config.yaml
model: "image VQ-VAE"
dataset: "photos with spoken descriptions (Open Images, Localized Narratives)"
train_examples: 203450
image_size: 32
crop_scale_min: 1
horizontal_flip: false
bottleneck: "vq"
downsampling_factor: 8
encoder_arch: "resnet_bottleneck"
encoder_norm: "batchnorm"
encoder_activation: "silu"
encoder_depths: [3, 4, 7, 3]
encoder_kernel_size: 3
encoder_stem: "single"
encoder_avg_pool_shortcut: true
encoder_widths: [192, 288, 432, 640]
loss: "mse"
latent_channels: 4
decoder_norm: "batchnorm"
decoder_activation: "silu"
decoder_widths: [32, 64, 96, 128]
decoder_blocks_per_level: 3
decoder_block: "basic"
decoder_attention: false
decoder_upsampling: "transposed_conv"
codebook_size: 1024
init: "trunc_normal_002"
residual_init: "scaled_by_depth"
optimizer: "soap"
beta2: 0.99
lr: 0.0026
beta1: 0.9
shampoo_beta: 0.99
eps: 1e-08
precondition_frequency: 32
max_precond_dim: 1024
merge_dims: false
one_sided: true
adamw_lr_other_params: 0.0026
grad_clip: 0.5
l1_shrink: 0.03
steps: 7500
batch_size: 48
epochs: 1.8
lr_schedule: "cosine"
final_lr_fraction: 0
warmup_steps: 150
weight_decay: 0.2
adamw_weight_decay_other_params: 0.05
Rows from block 7 of the decoder, named by matrix and row number. Rows with one number belong to one channel. Each number is 50 + 12 x the weight over the matrix's rms, rounded and kept within 0 to 99. All counts start at 0.
# convs0: first 3x3 conv (decoder.decb.1.2.convs.0.weight, 64x64x3x3), inputs 16-23, a 3x3 kernel for each
# convs1: second 3x3 conv (decoder.decb.1.2.convs.1.weight, 64x64x3x3, transposed), outputs 16-23, a 3x3 kernel for each
convs0.8:76 32 45 51 50 51 45 52 50 48 50 50 53 49 51 45 26 51 46 59 63 51 51 48 49 34 50 44 50 50 55 76 50 31 58 49 50 48 50 49 51 51 51 50 44 25 40 51 50 50 52 46 50 35 47 51 50 47 50 63 50 51 50 49 53 50 50 50 51 50 51 51
convs1.8:60 29 50 53 41 11 50 63 45 45 50 31 50 50 46 61 43 50 49 49 64 49 51 68 50 44 76 50 44 53 41 50 40 44 58 34 49 49 63 50 50 50 45 51 49 70 50 39 45 50 49 46 57 68 49 48 50 48 50 50 52 48 53 60 16 03 55 50 47 41 50 41
convs0.9:61 52 36 50 50 42 45 50 50 49 53 50 45 66 50 50 50 50 85 50 49 69 28 50 99 50 50 47 53 50 66 47 00 49 51 49 54 49 32 63 49 26 53 48 50 49 51 50 52 49 50 51 52 61 50 50 50 50 50 48 56 50 65 45 49 51 51 51 53 50 50 49
convs1.9:51 49 52 46 55 50 47 44 52 51 49 44 40 59 52 46 49 57 52 52 48 49 74 61 54 56 48 51 50 53 99 51 52 50 41 51 73 45 48 71 48 50 48 51 50 22 56 50 49 48 50 50 50 49 50 50 46 49 52 50 50 41 50 86 59 50 46 62 51 54 25 50
convs0.10:52 49 46 50 50 50 56 62 50 55 50 50 42 50 50 49 50 53 36 50 50 50 49 52 40 53 58 50 50 57 50 50 52 50 50 50 53 50 52 50 49 53 53 51 43 53 43 50 50 47 49 50 50 50 49 56 83 50 48 50 46 50 55 54 52 91 50 63 14 45 52 51
convs1.10:43 16 50 50 48 54 20 52 43 66 64 50 41 50 49 63 49 50 47 39 51 50 50 48 21 49 50 43 51 48 49 52 62 65 61 48 41 56 52 50 38 62 80 70 50 40 50 47 38 50 50 52 50 52 21 47 45 51 49 50 50 78 49 51 30 53 54 50 49 22 50 42
convs0.11:50 50 55 50 50 50 48 50 48 52 49 51 44 55 50 50 50 45 41 50 50 49 50 44 68 72 74 40 50 50 50 51 49 50 49 50 48 50 58 50 51 51 49 47 50 49 50 50 52 50 50 50 49 50 48 49 50 50 49 50 52 50 48 50 66 50 49 47 50 50 50 51
convs1.11:49 48 47 45 49 49 51 49 50 49 48 75 43 50 77 48 50 41 55 45 45 44 52 64 24 00 50 55 49 48 50 51 51 52 60 64 41 60 50 49 50 46 52 50 66 30 41 50 52 51 57 51 46 50 27 44 47 64 58 50 52 53 55 50 51 51 00 29 28 11 52 51
convs0.12:49 47 52 50 50 50 50 50 50 50 51 50 49 50 49 52 49 50 53 38 52 50 50 40 55 50 50 52 57 50 45 50 51 48 50 52 50 49 50 50 45 50 50 50 47 54 78 52 50 50 50 52 51 41 51 54 50 50 48 51 48 49 54 51 47 50 50 51 53 50 50 53
convs1.12:48 49 46 51 48 48 58 37 47 13 48 50 50 55 29 46 46 44 47 50 39 49 51 61 49 50 55 45 50 66 50 49 59 35 14 51 49 50 51 51 50 51 49 50 43 95 54 44 14 50 51 61 50 26 50 50 58 48 50 49 50 49 51 52 52 64 50 50 51 20 46 49
convs0.13:50 49 50 51 50 52 50 50 50 50 49 49 50 51 50 45 50 49 51 50 50 53 51 51 50 50 50 44 51 47 75 48 48 47 50 51 50 49 49 52 46 50 28 59 73 50 51 48 56 50 50 50 50 49 54 48 49 50 51 44 51 48 50 52 51 48 38 53 56 51 50 50
convs1.13:50 50 52 49 40 36 49 48 84 51 57 21 50 50 50 48 42 26 29 47 45 42 54 50 42 45 48 52 52 51 99 47 00 45 57 49 52 40 48 52 50 50 46 38 52 53 48 47 50 52 50 47 47 50 58 51 50 26 55 51 66 50 50 49 42 44 36 54 53 55 50 50
convs0.14:50 47 52 52 51 51 01 42 56 50 47 83 54 41 50 52 41 51 46 52 51 50 48 27 50 54 38 50 52 53 50 59 25 51 59 29 50 51 50 50 49 54 40 39 60 50 49 51 53 48 69 60 50 62 46 50 75 49 26 55 49 17 54 52 50 52 50 50 49 54 50 43
convs1.14:50 50 00 50 50 51 50 11 64 50 50 05 49 54 59 50 53 51 50 52 51 41 56 55 51 42 68 99 00 47 66 61 51 51 60 66 39 55 98 50 59 50 50 99 50 51 72 00 51 70 50 41 67 62 51 51 53 56 48 45 48 52 86 50 50 67 58 48 50 50 54 50
convs0.15:47 51 00 65 50 50 49 53 50 58 50 51 50 50 50 01 53 56 50 47 50 51 50 50 51 34 50 51 57 49 50 51 56 50 50 51 18 50 17 50 50 50 64 50 50 50 49 45 50 50 50 50 51 51 46 57 32 48 50 49 48 37 47 50 37 45 49 50 49 41 42 49
convs1.15:50 39 51 50 50 47 57 52 52 50 37 58 52 40 40 58 50 51 50 71 63 50 51 48 40 55 52 48 57 50 48 43 48 75 32 50 50 50 51 49 45 68 50 50 53 47 36 47 49 49 49 97 51 27 48 48 47 51 36 47 50 59 50 23 49 50 03 41 51 49 43 50
convs0.16:49 49 51 50 50 50 51 50 07 50 50 51 50 50 50 49 47 50 28 54 47 51 49 45 51 51 49 49 47 50 50 51 49 50 51 51 43 51 47 50 44 50 55 62 52 54 53 58 43 50 52 21 50 33 52 51 54 50 52 50 50 47 50 52 50 52 50 49 50 50 49 74
convs1.16:53 54 48 45 49 31 41 52 43 49 38 07 49 50 50 40 49 45 49 50 66 84 48 50 40 51 71 56 50 41 51 55 50 34 45 05 49 48 29 43 49 49 49 52 74 49 58 56 74 51 47 47 50 50 47 51 51 50 45 49 50 38 50 36 49 51 53 50 18 57 38 43
convs0.17:48 33 50 50 59 51 50 50 47 54 50 50 53 50 49 49 52 50 52 50 52 49 57 50 50 50 50 49 50 52 50 45 60 50 51 52 50 50 50 51 51 50 50 50 50 49 49 50 50 50 48 22 48 50 50 50 50 50 48 51 52 49 44 44 52 29 62 50 40 99 50 50
convs1.17:62 50 50 40 36 49 73 45 18 30 57 52 42 50 40 43 51 51 50 55 51 44 52 68 56 50 49 43 53 53 49 50 50 20 50 02 42 55 54 43 51 50 39 51 56 50 46 50 49 45 51 57 49 49 44 47 48 38 50 48 61 49 50 46 00 19 50 48 00 33 50 48
convs0.18:36 50 48 00 52 94 49 49 95 48 52 55 50 50 61 49 49 50 45 50 74 37 62 61 31 55 50 49 50 50 50 50 64 47 50 51 48 50 50 50 52 50 50 50 50 44 28 60 04 32 53 00 04 60 81 56 46 85 51 44 76 51 47 48 50 50 49 50 50 50 50 51
convs1.18:45 53 43 36 51 61 27 62 50 45 50 49 52 50 53 50 62 50 48 51 50 62 21 55 42 51 69 41 47 52 53 50 50 50 50 63 34 51 47 49 50 50 46 47 51 52 71 65 82 50 61 47 50 54 50 50 51 56 39 50 49 51 50 49 50 39 49 34 62 97 51 35
convs0.19:52 50 50 50 41 50 61 50 13 52 66 50 85 73 50 54 51 47 53 50 50 51 62 72 40 50 85 50 60 45 00 50 56 50 50 51 50 49 50 49 50 50 48 50 53 50 45 48 52 49 20 43 50 48 77 50 51 51 49 42 68 47 48 54 51 52 50 52 70 56 50 49
convs1.19:50 43 52 49 47 47 56 46 42 53 62 60 49 14 37 65 37 40 48 40 49 14 50 52 43 50 54 50 51 30 18 49 99 83 50 35 50 46 51 51 50 58 50 46 39 47 48 50 51 52 97 50 49 50 41 52 46 50 50 51 50 65 50 51 48 50 44 34 39 41 26 67
convs0.20:52 50 48 38 40 50 46 51 76 42 50 52 16 50 57 56 81 36 50 50 61 51 50 60 50 51 55 53 51 50 51 54 50 49 47 39 50 48 50 50 48 54 50 49 53 25 48 53 37 47 51 50 43 50 51 50 52 45 57 50 49 49 35 50 50 49 50 48 48 50 50 53
convs1.20:50 54 50 51 49 09 48 51 50 47 48 47 48 47 40 55 50 50 43 51 50 49 50 49 49 48 57 31 49 53 50 51 35 48 49 58 50 50 59 50 50 50 00 47 50 50 50 62 54 31 44 48 42 51 45 50 57 43 53 52 50 50 49 49 57 47 52 53 50 48 50 04
convs0.21:57 35 50 54 40 50 40 61 53 47 53 43 50 91 50 51 51 50 50 50 42 50 50 50 54 50 48 55 50 49 52 22 50 54 48 51 76 48 55 50 55 49 45 99 00 43 50 50 50 51 49 55 50 50 50 43 53 41 55 76 49 50 55 50 87 49 49 50 51 57 49 50
convs1.21:43 32 48 49 38 62 50 56 49 50 51 73 52 50 50 53 43 52 46 50 50 50 56 46 49 50 50 45 51 00 56 52 76 45 58 54 53 49 50 44 52 73 49 49 50 39 47 49 45 52 50 51 50 49 42 50 46 46 61 50 71 51 51 59 62 50 50 47 50 42 01 50
convs0.22:50 51 50 52 50 46 48 50 51 55 44 50 50 63 51 48 51 50 45 50 63 52 51 36 51 49 50 50 54 50 52 47 51 50 51 48 79 31 48 51 46 50 48 99 50 61 50 56 41 52 51 50 99 53 48 50 53 65 66 59 50 60 50 50 81 41 56 47 54 50 32 51
convs1.22:46 00 56 51 50 50 50 64 50 62 40 51 49 37 50 55 48 50 50 58 46 45 64 50 47 52 67 55 33 50 45 78 54 39 59 00 44 00 50 50 50 59 41 70 49 56 24 52 54 50 58 50 56 37 46 50 54 53 52 24 50 50 49 53 63 39 36 42 28 51 04 59
convs0.23:46 50 47 53 54 41 49 51 43 49 61 43 94 02 50 51 50 52 48 52 50 50 50 50 41 48 53 50 48 47 50 53 50 50 57 50 46 59 50 50 48 44 49 37 52 47 56 12 48 50 49 52 50 49 62 50 70 51 33 51 49 51 48 52 56 48 56 59 43 51 44 76
convs1.23:54 51 49 49 61 50 45 48 50 50 49 35 51 51 50 62 51 51 51 46 55 10 52 45 61 49 57 44 24 49 65 50 47 55 50 52 47 45 53 50 34 57 50 54 50 54 42 50 50 59 51 53 57 57 51 50 50 49 65 50 50 50 49 48 49 50 50 49 53 50 50 47
convs0.24:50 50 38 50 50 50 50 50 55 53 50 50 52 52 51 50 51 49 50 52 59 55 50 50 24 49 48 50 49 51 49 50 48 50 45 50 49 50 50 49 49 59 51 50 47 54 49 48 51 50 49 49 48 50 51 53 52 51 50 50 40 50 48 50 39 49 48 56 52 44 77 73
convs1.24:46 49 45 45 50 46 50 41 49 29 48 57 49 41 51 58 39 49 98 50 42 72 50 50 50 47 50 50 55 57 49 43 45 39 50 44 51 51 45 52 53 59 49 46 51 44 49 71 50 50 44 50 49 48 50 48 51 50 50 29 32 51 53 29 22 50 34 51 50 32 50 50
convs0.25:51 39 51 49 50 85 48 50 50 51 61 49 00 50 49 50 70 51 67 41 56 93 49 52 57 40 33 49 55 49 91 87 26 50 53 49 50 43 51 50 54 43 50 47 50 50 45 49 59 49 47 50 56 50 56 50 31 50 49 11 50 52 51 58 50 60 50 33 52 49 50 50
convs1.25:58 48 50 48 52 42 46 42 56 48 57 50 57 50 52 50 50 50 50 48 49 38 74 54 54 50 45 50 50 52 74 31 50 50 32 50 52 40 50 65 22 49 37 51 39 44 57 36 50 50 50 50 50 51 51 50 58 36 51 50 49 49 50 43 45 18 23 86 59 56 49 44
convs0.26:52 50 50 50 55 48 49 45 34 50 50 42 75 41 59 39 51 69 31 50 40 40 51 60 50 54 72 50 49 50 50 49 52 46 49 50 56 52 51 55 48 49 53 60 40 35 50 50 51 50 50 50 49 50 47 47 50 42 51 54 53 65 84 43 48 49 48 42 50 49 51 49
convs1.26:47 45 50 49 49 50 49 51 48 46 42 49 50 50 52 76 50 48 58 49 45 56 50 48 45 54 50 17 51 50 51 50 50 81 51 74 54 50 50 46 56 50 50 53 51 47 49 54 50 66 51 67 59 51 38 51 51 55 50 52 64 61 48 50 50 51 35 37 42 49 48 50
convs0.27:99 57 00 99 50 00 46 54 58 53 48 50 49 52 50 49 51 50 50 63 54 50 72 61 46 49 51 50 46 50 49 50 54 50 48 50 50 49 52 49 51 50 49 50 50 48 48 50 00 42 50 32 50 50 59 57 39 60 49 34 61 52 40 51 49 51 54 53 50 50 46 50
convs1.27:50 61 60 99 51 02 65 45 54 55 50 50 54 26 51 95 50 31 57 43 39 48 56 41 50 50 50 50 50 39 50 29 54 65 40 43 35 52 47 50 55 50 48 50 22 46 47 50 42 49 50 50 28 46 49 49 51 51 50 50 19 49 52 52 50 48 60 10 46 50 45 53
convs0.28:43 50 50 68 50 49 51 47 50 50 50 50 47 50 52 50 51 46 50 53 47 49 50 50 53 51 50 51 54 48 50 50 53 52 44 50 50 50 53 51 50 45 44 50 53 50 48 49 49 49 49 50 50 53 36 49 28 50 50 50 45 45 79 50 70 50 50 83 51 50 49 49
convs1.28:47 48 50 50 50 21 48 51 45 47 46 00 49 41 50 47 50 56 30 39 51 54 53 50 50 71 51 46 60 79 40 48 49 48 50 46 49 43 50 50 50 49 52 39 65 48 51 58 74 50 11 14 48 51 40 54 51 50 50 50 42 51 43 55 50 50 51 46 51 50 27 35