config.yaml
dataset: "photos with spoken descriptions (Open Images, Localized Narratives)"
encoder_norm: "batchnorm"
decoder_activation: "silu"
optimizer: "soap"
shampoo_beta: 0.99
precondition_frequency: 32
epochs: 1.8
Rows from block 15 of the encoder, named by matrix and row number. Each number is 128 + 32 x the weight over its row's rms, rounded and kept within 0 to 255. All counts start at 0. Numbers have three digits each. After the name is the row's rms in percent of the matrix's.
# convs1: 3x3 conv (encoder.blocks.15.convs.1.weight, 160x160x3x3), inputs 90-107, a 3x3 kernel for each
convs1.31 130:128120124131132126130114106125128124128000128139101128000121108001130141118109092128129150128113135128142128124102158129128118130130127131128124072116131127153164130125129128136128118138128128128129128120128129126129127058112155133129142098121064114079129115130132105119139014081182128139126113158130191132131092137127128125122128151144122127127124128125127194126128126209137126127137196129128128255126128147136129138131128133120154103195213122119136255166125046255131049182129109119060
convs1.32 086:123075199131128140127124116149117187137000128143129130170133128130105104162141127134128128110128128119126128127122108127128128080124121133138140095126127128129133125129129128131168120128126128129128130128128128127139124049126142146128105126111190127203140032128166213255128121122130095128128152133132128119130125139121122128117123130113127128128141131109128038121128128059129127120128129128129128085131130134075117140125184126125132131106097127128127087126107130162129000088074207162142
convs1.33 062:153135107127120103122146120005129105132171128117139125039020056128131134128126117128128128128128128128128128125125128126119111136162147117128090191146131137125102216125105078118085244128127128128128128128128128128128085200127101196038105140136041078114138189131081109092133119126073137088085130139133129177139004141129157133124098132128120255144131127122127128128128126138128140124128127128126126133128127131123162141000110104161136126133134138125127129131145000042000112129137122087095
convs1.34 072:149173130128119129129130151037143056142129127123075093116093128172162139128123100128128128128128128128128128128180109132122112149142188152175113155130153124135103157129139127127137102129216128128128128128128128128128125174230070082000130128135115123177131128180121124115123134136143132131128128124128121167129116116128130131113128145131069124124146129128128127130128127134143140128128128128128128128128128127126129097134130130150128129124117127130125139168127126085121198134183136144121
convs1.35 103:120187134136130146129133126073128109131255126045132087182112082108120122128123131111124136128130112128127125113135128129113129138129130145127128140054039113094124131128130121128151145128125116128114128127128132126127114176125126216126137153135111128120108255125131120128128156128124128118125127130130128141122116161138127126143109148129128122123123152119128130128128129164129129118127124128126126128129128128197133149118174143129124125130148124124106152164118147134122135047145131128128
convs1.36 070:128122129128125116133125127121121128127114128162165145166118135127000130127166116128127128128122135128128128127125197128155138154123129118136114130081131104141143129153129128128117126127139128128127127128127129128128128109128080255125115104126114128129207000200115210114123131149132108128130206127150122170162131154124128022129127128125131130130129129126124168124128127155124118128127139119132129136130128125114135129132125126151084124128147113129149142125116170125128129041131123119116
convs1.37 105:128128127131129131128139122130127118130133127130127127137133113128126130127123129128127129128125131123131092127131129123125123124143123127135131095129125119125099136128137128137121128132128128127127119129126128128128130125099255118166128148121135128079135128128124128127131127129163126235127116094132136124109120000115127255130127125123099104126127130157136129090128128126146128142128130123133125130128131148130128193126054126129197128145128093130124127143130118129124107129126129125142
convs1.38 118:132135124037166152128121130129117140126127105088128111093126127131140086199131113128128128125128128128128129160126134000148125077088136128122124208128134122130127132131118128146128130126133128127127134128128113128129121115130117128127128125111127103128232132058127190125128129147131130125169204143109137130088128140039079079127112129124133127121080128160144122038128128106077152136153129127128128100131128123131133115109128126119121142136130125128128125136127128131138187126130128131129
convs1.39 097:131127128135117231103120128128129223009127003155145189134128203128048126117206153128130127106128128128128128143127151128185137121128121122125129127121086131127145183127119109128128061139120128128128126128128128128128129128132169125128131121129128061157136093130143191135131104129128117170255126097119127121148130126115119069116096118128255119134102131128126144128128128131125125129127130130127128128129129129115120128130192105128060126168226129128130123110125125115132114143028128134166
convs1.40 113:131117126128179111128140126130133110135098132140128123139199128110127125126131120129128127130122134146118142125105073135185143137064132090129128128128132157128135187127134133177128128127128124128128104128117131129128136127110127233136129126121132145127123082134128138128138125172131125134132164203126087127113100128129141127128121128141204127125127133108103116147129217130094130100128097134128150126081135128050088112086154129154127087035117198119153086085129125145128135128090126133111
convs1.41 111:129111128110166128121100117115242084117137126130177072188085132191167255190119142131152128128131128128125119132128125126175127130126125184128128136104127168115137128120126123175146128126127141128128127128130127126128123130096131209125040135126128123124132214136138128129122177125100255129131230126131125145128090210128118108128130129169124123128129133131128105128128128131111127137128131128129125109123131128109143107117167128109112134129123136129135127122131129127138233000214177065138
convs1.42 092:134167128130089188128131128129130124058128128125242103189101144142137126127139131128128128128128128148133129148128129130128134132168128126128130158137127129131150135127122123158130130132130128128128128128128128128136104169142058127130122128127128194129080091120118161111127179116144136130118128129127113127133073124156121115128128126131127102128111130146125131212128128132130180128129128135127128137128130130093126117121126200119128125122137153049125132128128132093129043128120145129128
convs1.43 080:146087168123127119134129108160127150096068115074129128087126122132234156129108128128128128128128128128128128123153053117130119125155162130045231130172126131087129128087122128101137218129128128128128128128128128128128126134136132092000127129102132113127139135123129113128116130131124120133134128128117125051124130124120145140131194093189127128128128136128143107124128122121231171129130116128128128128128135127146124120083112129131127132127034126128127124158178132124167136255128126067138
convs1.44 082:126119125133175129124032128131112128132095128129127129120130108129107116153127127137128125131126128128128127127128146222130126111054125105122135127128121140127133135130128131139040121131129127128120132128152128084146128123126125115136133126130127240123049000132145154166145131124128129093130130132154128122092056128101126129126128128125067127128151128125101140197128153115057132124058128179135201128070128130128106129141143121064114124128157127118128133129131122110128124125121153123130
convs1.45 088:039150131255079168115138127128156129227071117128145125131121131126174105131167124128128128128128128123128128115170135144128135122127107120095128126140078116126124116134123127124129141161129126128128128128128111125128130124089158132224126067150140134128128187100128128139129170107128126126128113141141140037110128226112081128132112131129130126123119133091137133128128129118127121119129129128127129114121128137173094127088239127070172129127140117133102116103130123136227125149066136207149
convs1.46 084:121124107123130124160122128209134000177129128255130121129000129136131133141126135127133128127128131130129133131126113127129145134128117129138127126128222128153131121129126130126131126108127117128193128128128127128140122112092115158052128134154140121096156147079128127128128128127120128037131137183135128131128170104147124140112129128129128128122149128123128122128128135129128117129128127128128127128126128129126120126124076130109241132126135123129128132127103129132133129126131140128076
convs1.47 087:128140130007127122131150125113129127119130129126027132147169126150126038122158129127128128128128128128128128093126125127130122128136132135165141104156170123125129110133107116255105129112129128128128128128128128128128137135129063126000128130131143134094129127057109142128129141255129125077116132136058129133148127103130129126128132132108140128127115128108117126125130125131128127128122128127129128128128128115128144152109107128131128123086129128121129127138126176177098146129132124141134
convs1.48 090:127158128119123122148123127130153127083102079120255131128122129148128135151140136129123128134129128138128130109114104129128134180124146118122126129136126082128086143127141179134131128129128126116128127128128128129128136128113121117122134121131130128129095130039122255122127115072122128091076255122130128132074139151129128129132123141128127128147119099124114125141128134177139144125114128130126128153128129138127129101143201102053127130106125143118151132128128126090136133138135125064131
convs1.49 106:127127149145129163120128099110116104126127123117128126128130114170128126162129147127072129128132129131127128113128128127140118197127135127128162158115128082060133120135130127141109126127130089129129128128128127128124128106127156224184122129167132121128204140117125141111136107128223129192090122097116134128126141101128128115127140130129128122134127147114136124127128129164126135112132120132122127131128128126134100136150124121085127112128127129128038130137128109151128106115136147128127
convs1.50 078:142141163175129148126126128123121129125183113058130131129117123134116120150131154128128128153128131140119129123128129128129127086125128118164151135111100141109103131128130142119168125136129129133127169128126123126127131068133127103134136127129141095126121128127131129147134128130131151134112126138151137088119139128128220114194123109129000094123146132109128116128128127072129128126124123115132123102129121131141114113144127145139123123134127121128112099129128136130100129106075139140083
convs1.51 122:123129115104240103127157129144129128129098111128128130117123178147112124157135203128132128129129126128129128118116131149128182122126115129180079132127110157130128129128129126128114114127111128128129128128131173129127123081122029113116127121128146169148136121123143149137127150110124223128128166133128007128129127149128123123125129120137128131129125128124034129173128157123117109123094137144130144129125121126089127132135048129124130113101128153128169114101102122114178128120126128138193
convs1.52 131:122111124121128129102125099135000138000255102114051127128115147075127065102127127128053128130128123128129128128130128124128128136118125125122132099130126107127126114145121132076128130128128128128131134128106109129128129162141140131233117132107129117131127128000127120128128123129094123130131124129128129110130104127136128128127170132128129146125138121129130131181120141132084123128130130127128147126127123128133119129133122141130131139068189155128125128127127127124128016255089130111107
convs1.53 063:127161128128125134089124126025128035130149080000120074128128144140131151146161125128128128128128128128128128112125127127128128060114124180105129092147113128181148126128136123123146124127126129128128128128128128128128128117123123097150133118127073120147171136178000000102129137129157154106127135125043119128128082187116128116127113125116128127129133135112121130120128126061125128126127126127128128128128128107128117141115168129128112117119126104127108085119135124129138130126203126129120
convs1.54 115:150129127128151187115130124096129158000152125111105135130125128119156129145125127120116129151135128128130126130083131128158155049131195125157137130149088128164110124126116131177132128130120128125128128128127128128126128145122129079132114170130097098136128053128126123128128151127122118103124142128127010114123121141120133131136144131132128168127123127129048098128127128128129129130076128129130127127124136129083129127125152127140132106010130205075128126121138136123138144200040127093121
convs1.55 083:133123173158121026120119119123128161118131127133132085139123100128128089129166117128128129128128130130131128136128210172128119133123132112195032131097143128127133058179129154127126126128128128128128128128114128128128134143203138103063124105130123127121134106115126129126136127126150062037121124205128109173084189129129143152127124150132188128158104139096128142128128128135033206124128128128128128129127128158089131118156135132176128128132128128128129164096142128134104092125164125255156
convs1.56 067:128223125146114181132138127125109119131121128127166107134134150143168087114072125128142128128128128128128129130198128126128127161114146128093145128088128170123128165255130148175134119242129128128128129128128130126128126129110124128116129134130129123128128127116130016110122127128124123110108011090128128126143138127128129132128127140146086133123152210128134145128129128154128140129131128128128132128128128128138125104130128121136118171136134129116128135085102146131032132128116127127103
convs1.57 096:130150135068137118119140123100146129124126128244001127124135125063129083208122213128109136127128128128128128123138141128128127119176128141122131159139134142093123096128111128129128127163122128128128128128128128128128126128118123131128132128102047130125000129131178131121096133166128130137128140153089111119129154120054137113128127098127128129092096107126128128128128127142128123152128127129127128128126135128132112159122123060152127131150153130128127142113146150128128128128103132119128
convs1.58 105:125128099129138127182146128128134126128077128129125128178253161132119146124127085128128131126128128130128128116050120127191128128129128170139134133197128128120126096142124160176126129128128128128128128128128129128128128096124127122040130122132135219164128064132125130124128128128119119104128132133119126133122123126127105124125150061116125122127115168114098122128128128117129127126103128128126126126131106106113125128100150130122128120086090125119125104082133143136150122122199154130133
convs1.59 104:125083128128125000129154126139213125129132143118068117130108119163142125127125127132135128128128128133128128170128210131128128128208124129137124108128130128128128139128129143132091124127129128127111128128128127127128128043128129229120130128126132105120020129095093103123130150127119119053129127128119122150067097156129131123151140119125132130129124127124128181129128128212179138136126138128130130255155123121123134100128117128129130076126146117126132218141149128067126123128124139126125
convs1.60 078:089129147154130125129173117126121136127131116136092155081000131061128129127000128160128136126124128128127128123128162129128120176129129126078130135134122131125120123128162156148131112134159128132128128128128128128128140131103055162155072128129128036128000146117128015128158000127128127107138136079128208128127112093128136124178133130126103125129124031126128156131128128255128128129128131134128132135127123128128126129102105038052115134132128136119128138128161111105127131151152121023127
convs1.61 100:130127186101110106129080128109119131188116121073137128116130128137128129130127135128121128131128128128129127128130126119127120131128145145128193090173165116136000148130093128136115128126128143128128128128128128128128133133132103116135128128126060128119177127134123125128136133134129137123130140149137192128127137127138127128125123116132125094127128129180128126125128128130128148131128128130127128134128186140155128113052128132127154129128112123130141127130156142168099129109127093124129
convs1.62 124:128091127127100084128086120089129126167130128116117110095115133110227129128132128128126128128128128136128128128126128127128128133128126117133128000255124130128128126125124128180140127127128130128128128128128126121125127116123132136119132128129127091131102153109123132127125126131115096108132118128121255128210000128123125137141082135117124126138127129125119128128128129145128131130131131155121126128131135052242127255000128126090128136133127130128140132133132129129116112255105121129130
convs1.63 085:097122126128118105111133171112136104071132255094130119132118128120123136129137130123128128127128128120128128103130190129121129128127103141124128128131126129129153129127129119133112129128124128128128128128128128128128139136128164075145151142112148145126113131119153128111128130125170120104129121127125147129153255128125128133130125128143128127136119140109129151128128127144128126126128128131128127152129124128130104160255129109126128113155151162130122158129126129119127100080133120127170
convs1.64 103:139100135108132141163079101123107110072151125125124130144217125129132096143092129126128151125129128129129128148118118128128129199128128127122193122139131117126127128119129127124135131122094128128128128128128128128128113130124101139136145128125117197127164128127127099128128136106207146152120135115155139130128147128127135131089139131096172125159136128206125134128128129212133201157128128128126127156128189127144121068132133128126118128128183187128128126152216128131096131202125130125200
convs1.65 095:130120129122136161148128128133130136131143128124125136093255029182181125129014120128128116128128127128128123127142125126128116140123128128170128129130168127125037095130138126129128127135131129128122128128128128128126128128102123119214124140130000167058234118128131006130111219128164117131144088129151132128103018114124139206128132150128118127127123134126136118108128109121132124125127117125128125128127129178129145121010130127134118105177113128128127119132126134130115132129149121103126
convs1.66 092:135082130139172128130124127131124128128099124127128129136128127120085044125128133128128139128129130131126129132125125124139153130126157034141127129127130126103125130123128133187130115129129125125128128128127124128131130162128111217203164128139137124127126000112127132138111127130122168173190122152130058128162123140130135125125116128128128128124121128130099128128129157135118136129109128127128215129124132130084113149126128130148128127128128128123141135126131129128118129069128116127131
convs1.67 128:128127112128136132127130126188127126099121134132126146130139130105122126124140095128128203128127122128132127128124158128115130180129117128127158110131099119255106124128111134128128128125134128122127128128114128128129123079132128128160132125115160127127103128128129129123133128124163128130121145129126131128129131127128134134126128089128128093124111140125128222130128128185128122129128215132128129146128128116128108129135123126129129122130255130133128149136116128130128072128120126130127
convs1.68 129:132127133127128124124143130128165132128145128195000168126139131065255090133118128128149128125128130126128128117148187102148129128129128130129128128119112120129135119156124186128128093130151128129129128128128131130129136207138208145138123234113136127129123255078130128156118125129122147102128128156118180120133099160141018130135128125124090125124124128116175255128128138176128130128174211128129126201128126106176121127117219142056128166146202128127128141094191129119129128134129138109130
convs1.69 101:127122141126126129113000104128126126129128126131128211144124132116131147126124129126129128128129129135128130119128137127128128133028129128131089128128125102241118119187123128128129133125132127126131126128128126130128128124128115130117130127118130125127123147134128129126128128133110128096128121118105125128128140129128070128127136132126128125123112122107130129130128128129125136129109129129128127123128134114123126119142009138132109128125134130128127114128131134030104127132137119145129
convs1.70 081:113127126084138106136137129106147114132165128129129128130123131130126179126127120131099130128125131128139161129130140129128129139144150086144137123131144179116126140132136127128136108129127118108121104128127140128128113163057120128120080137128129204122131148199112130119134123128136055112078127126101102138123132133125127128128129110127094156127092104135130165128128128129129149139125143120129129125131139062102151127177140137128139131127213128128123132125142129111128122126135170116106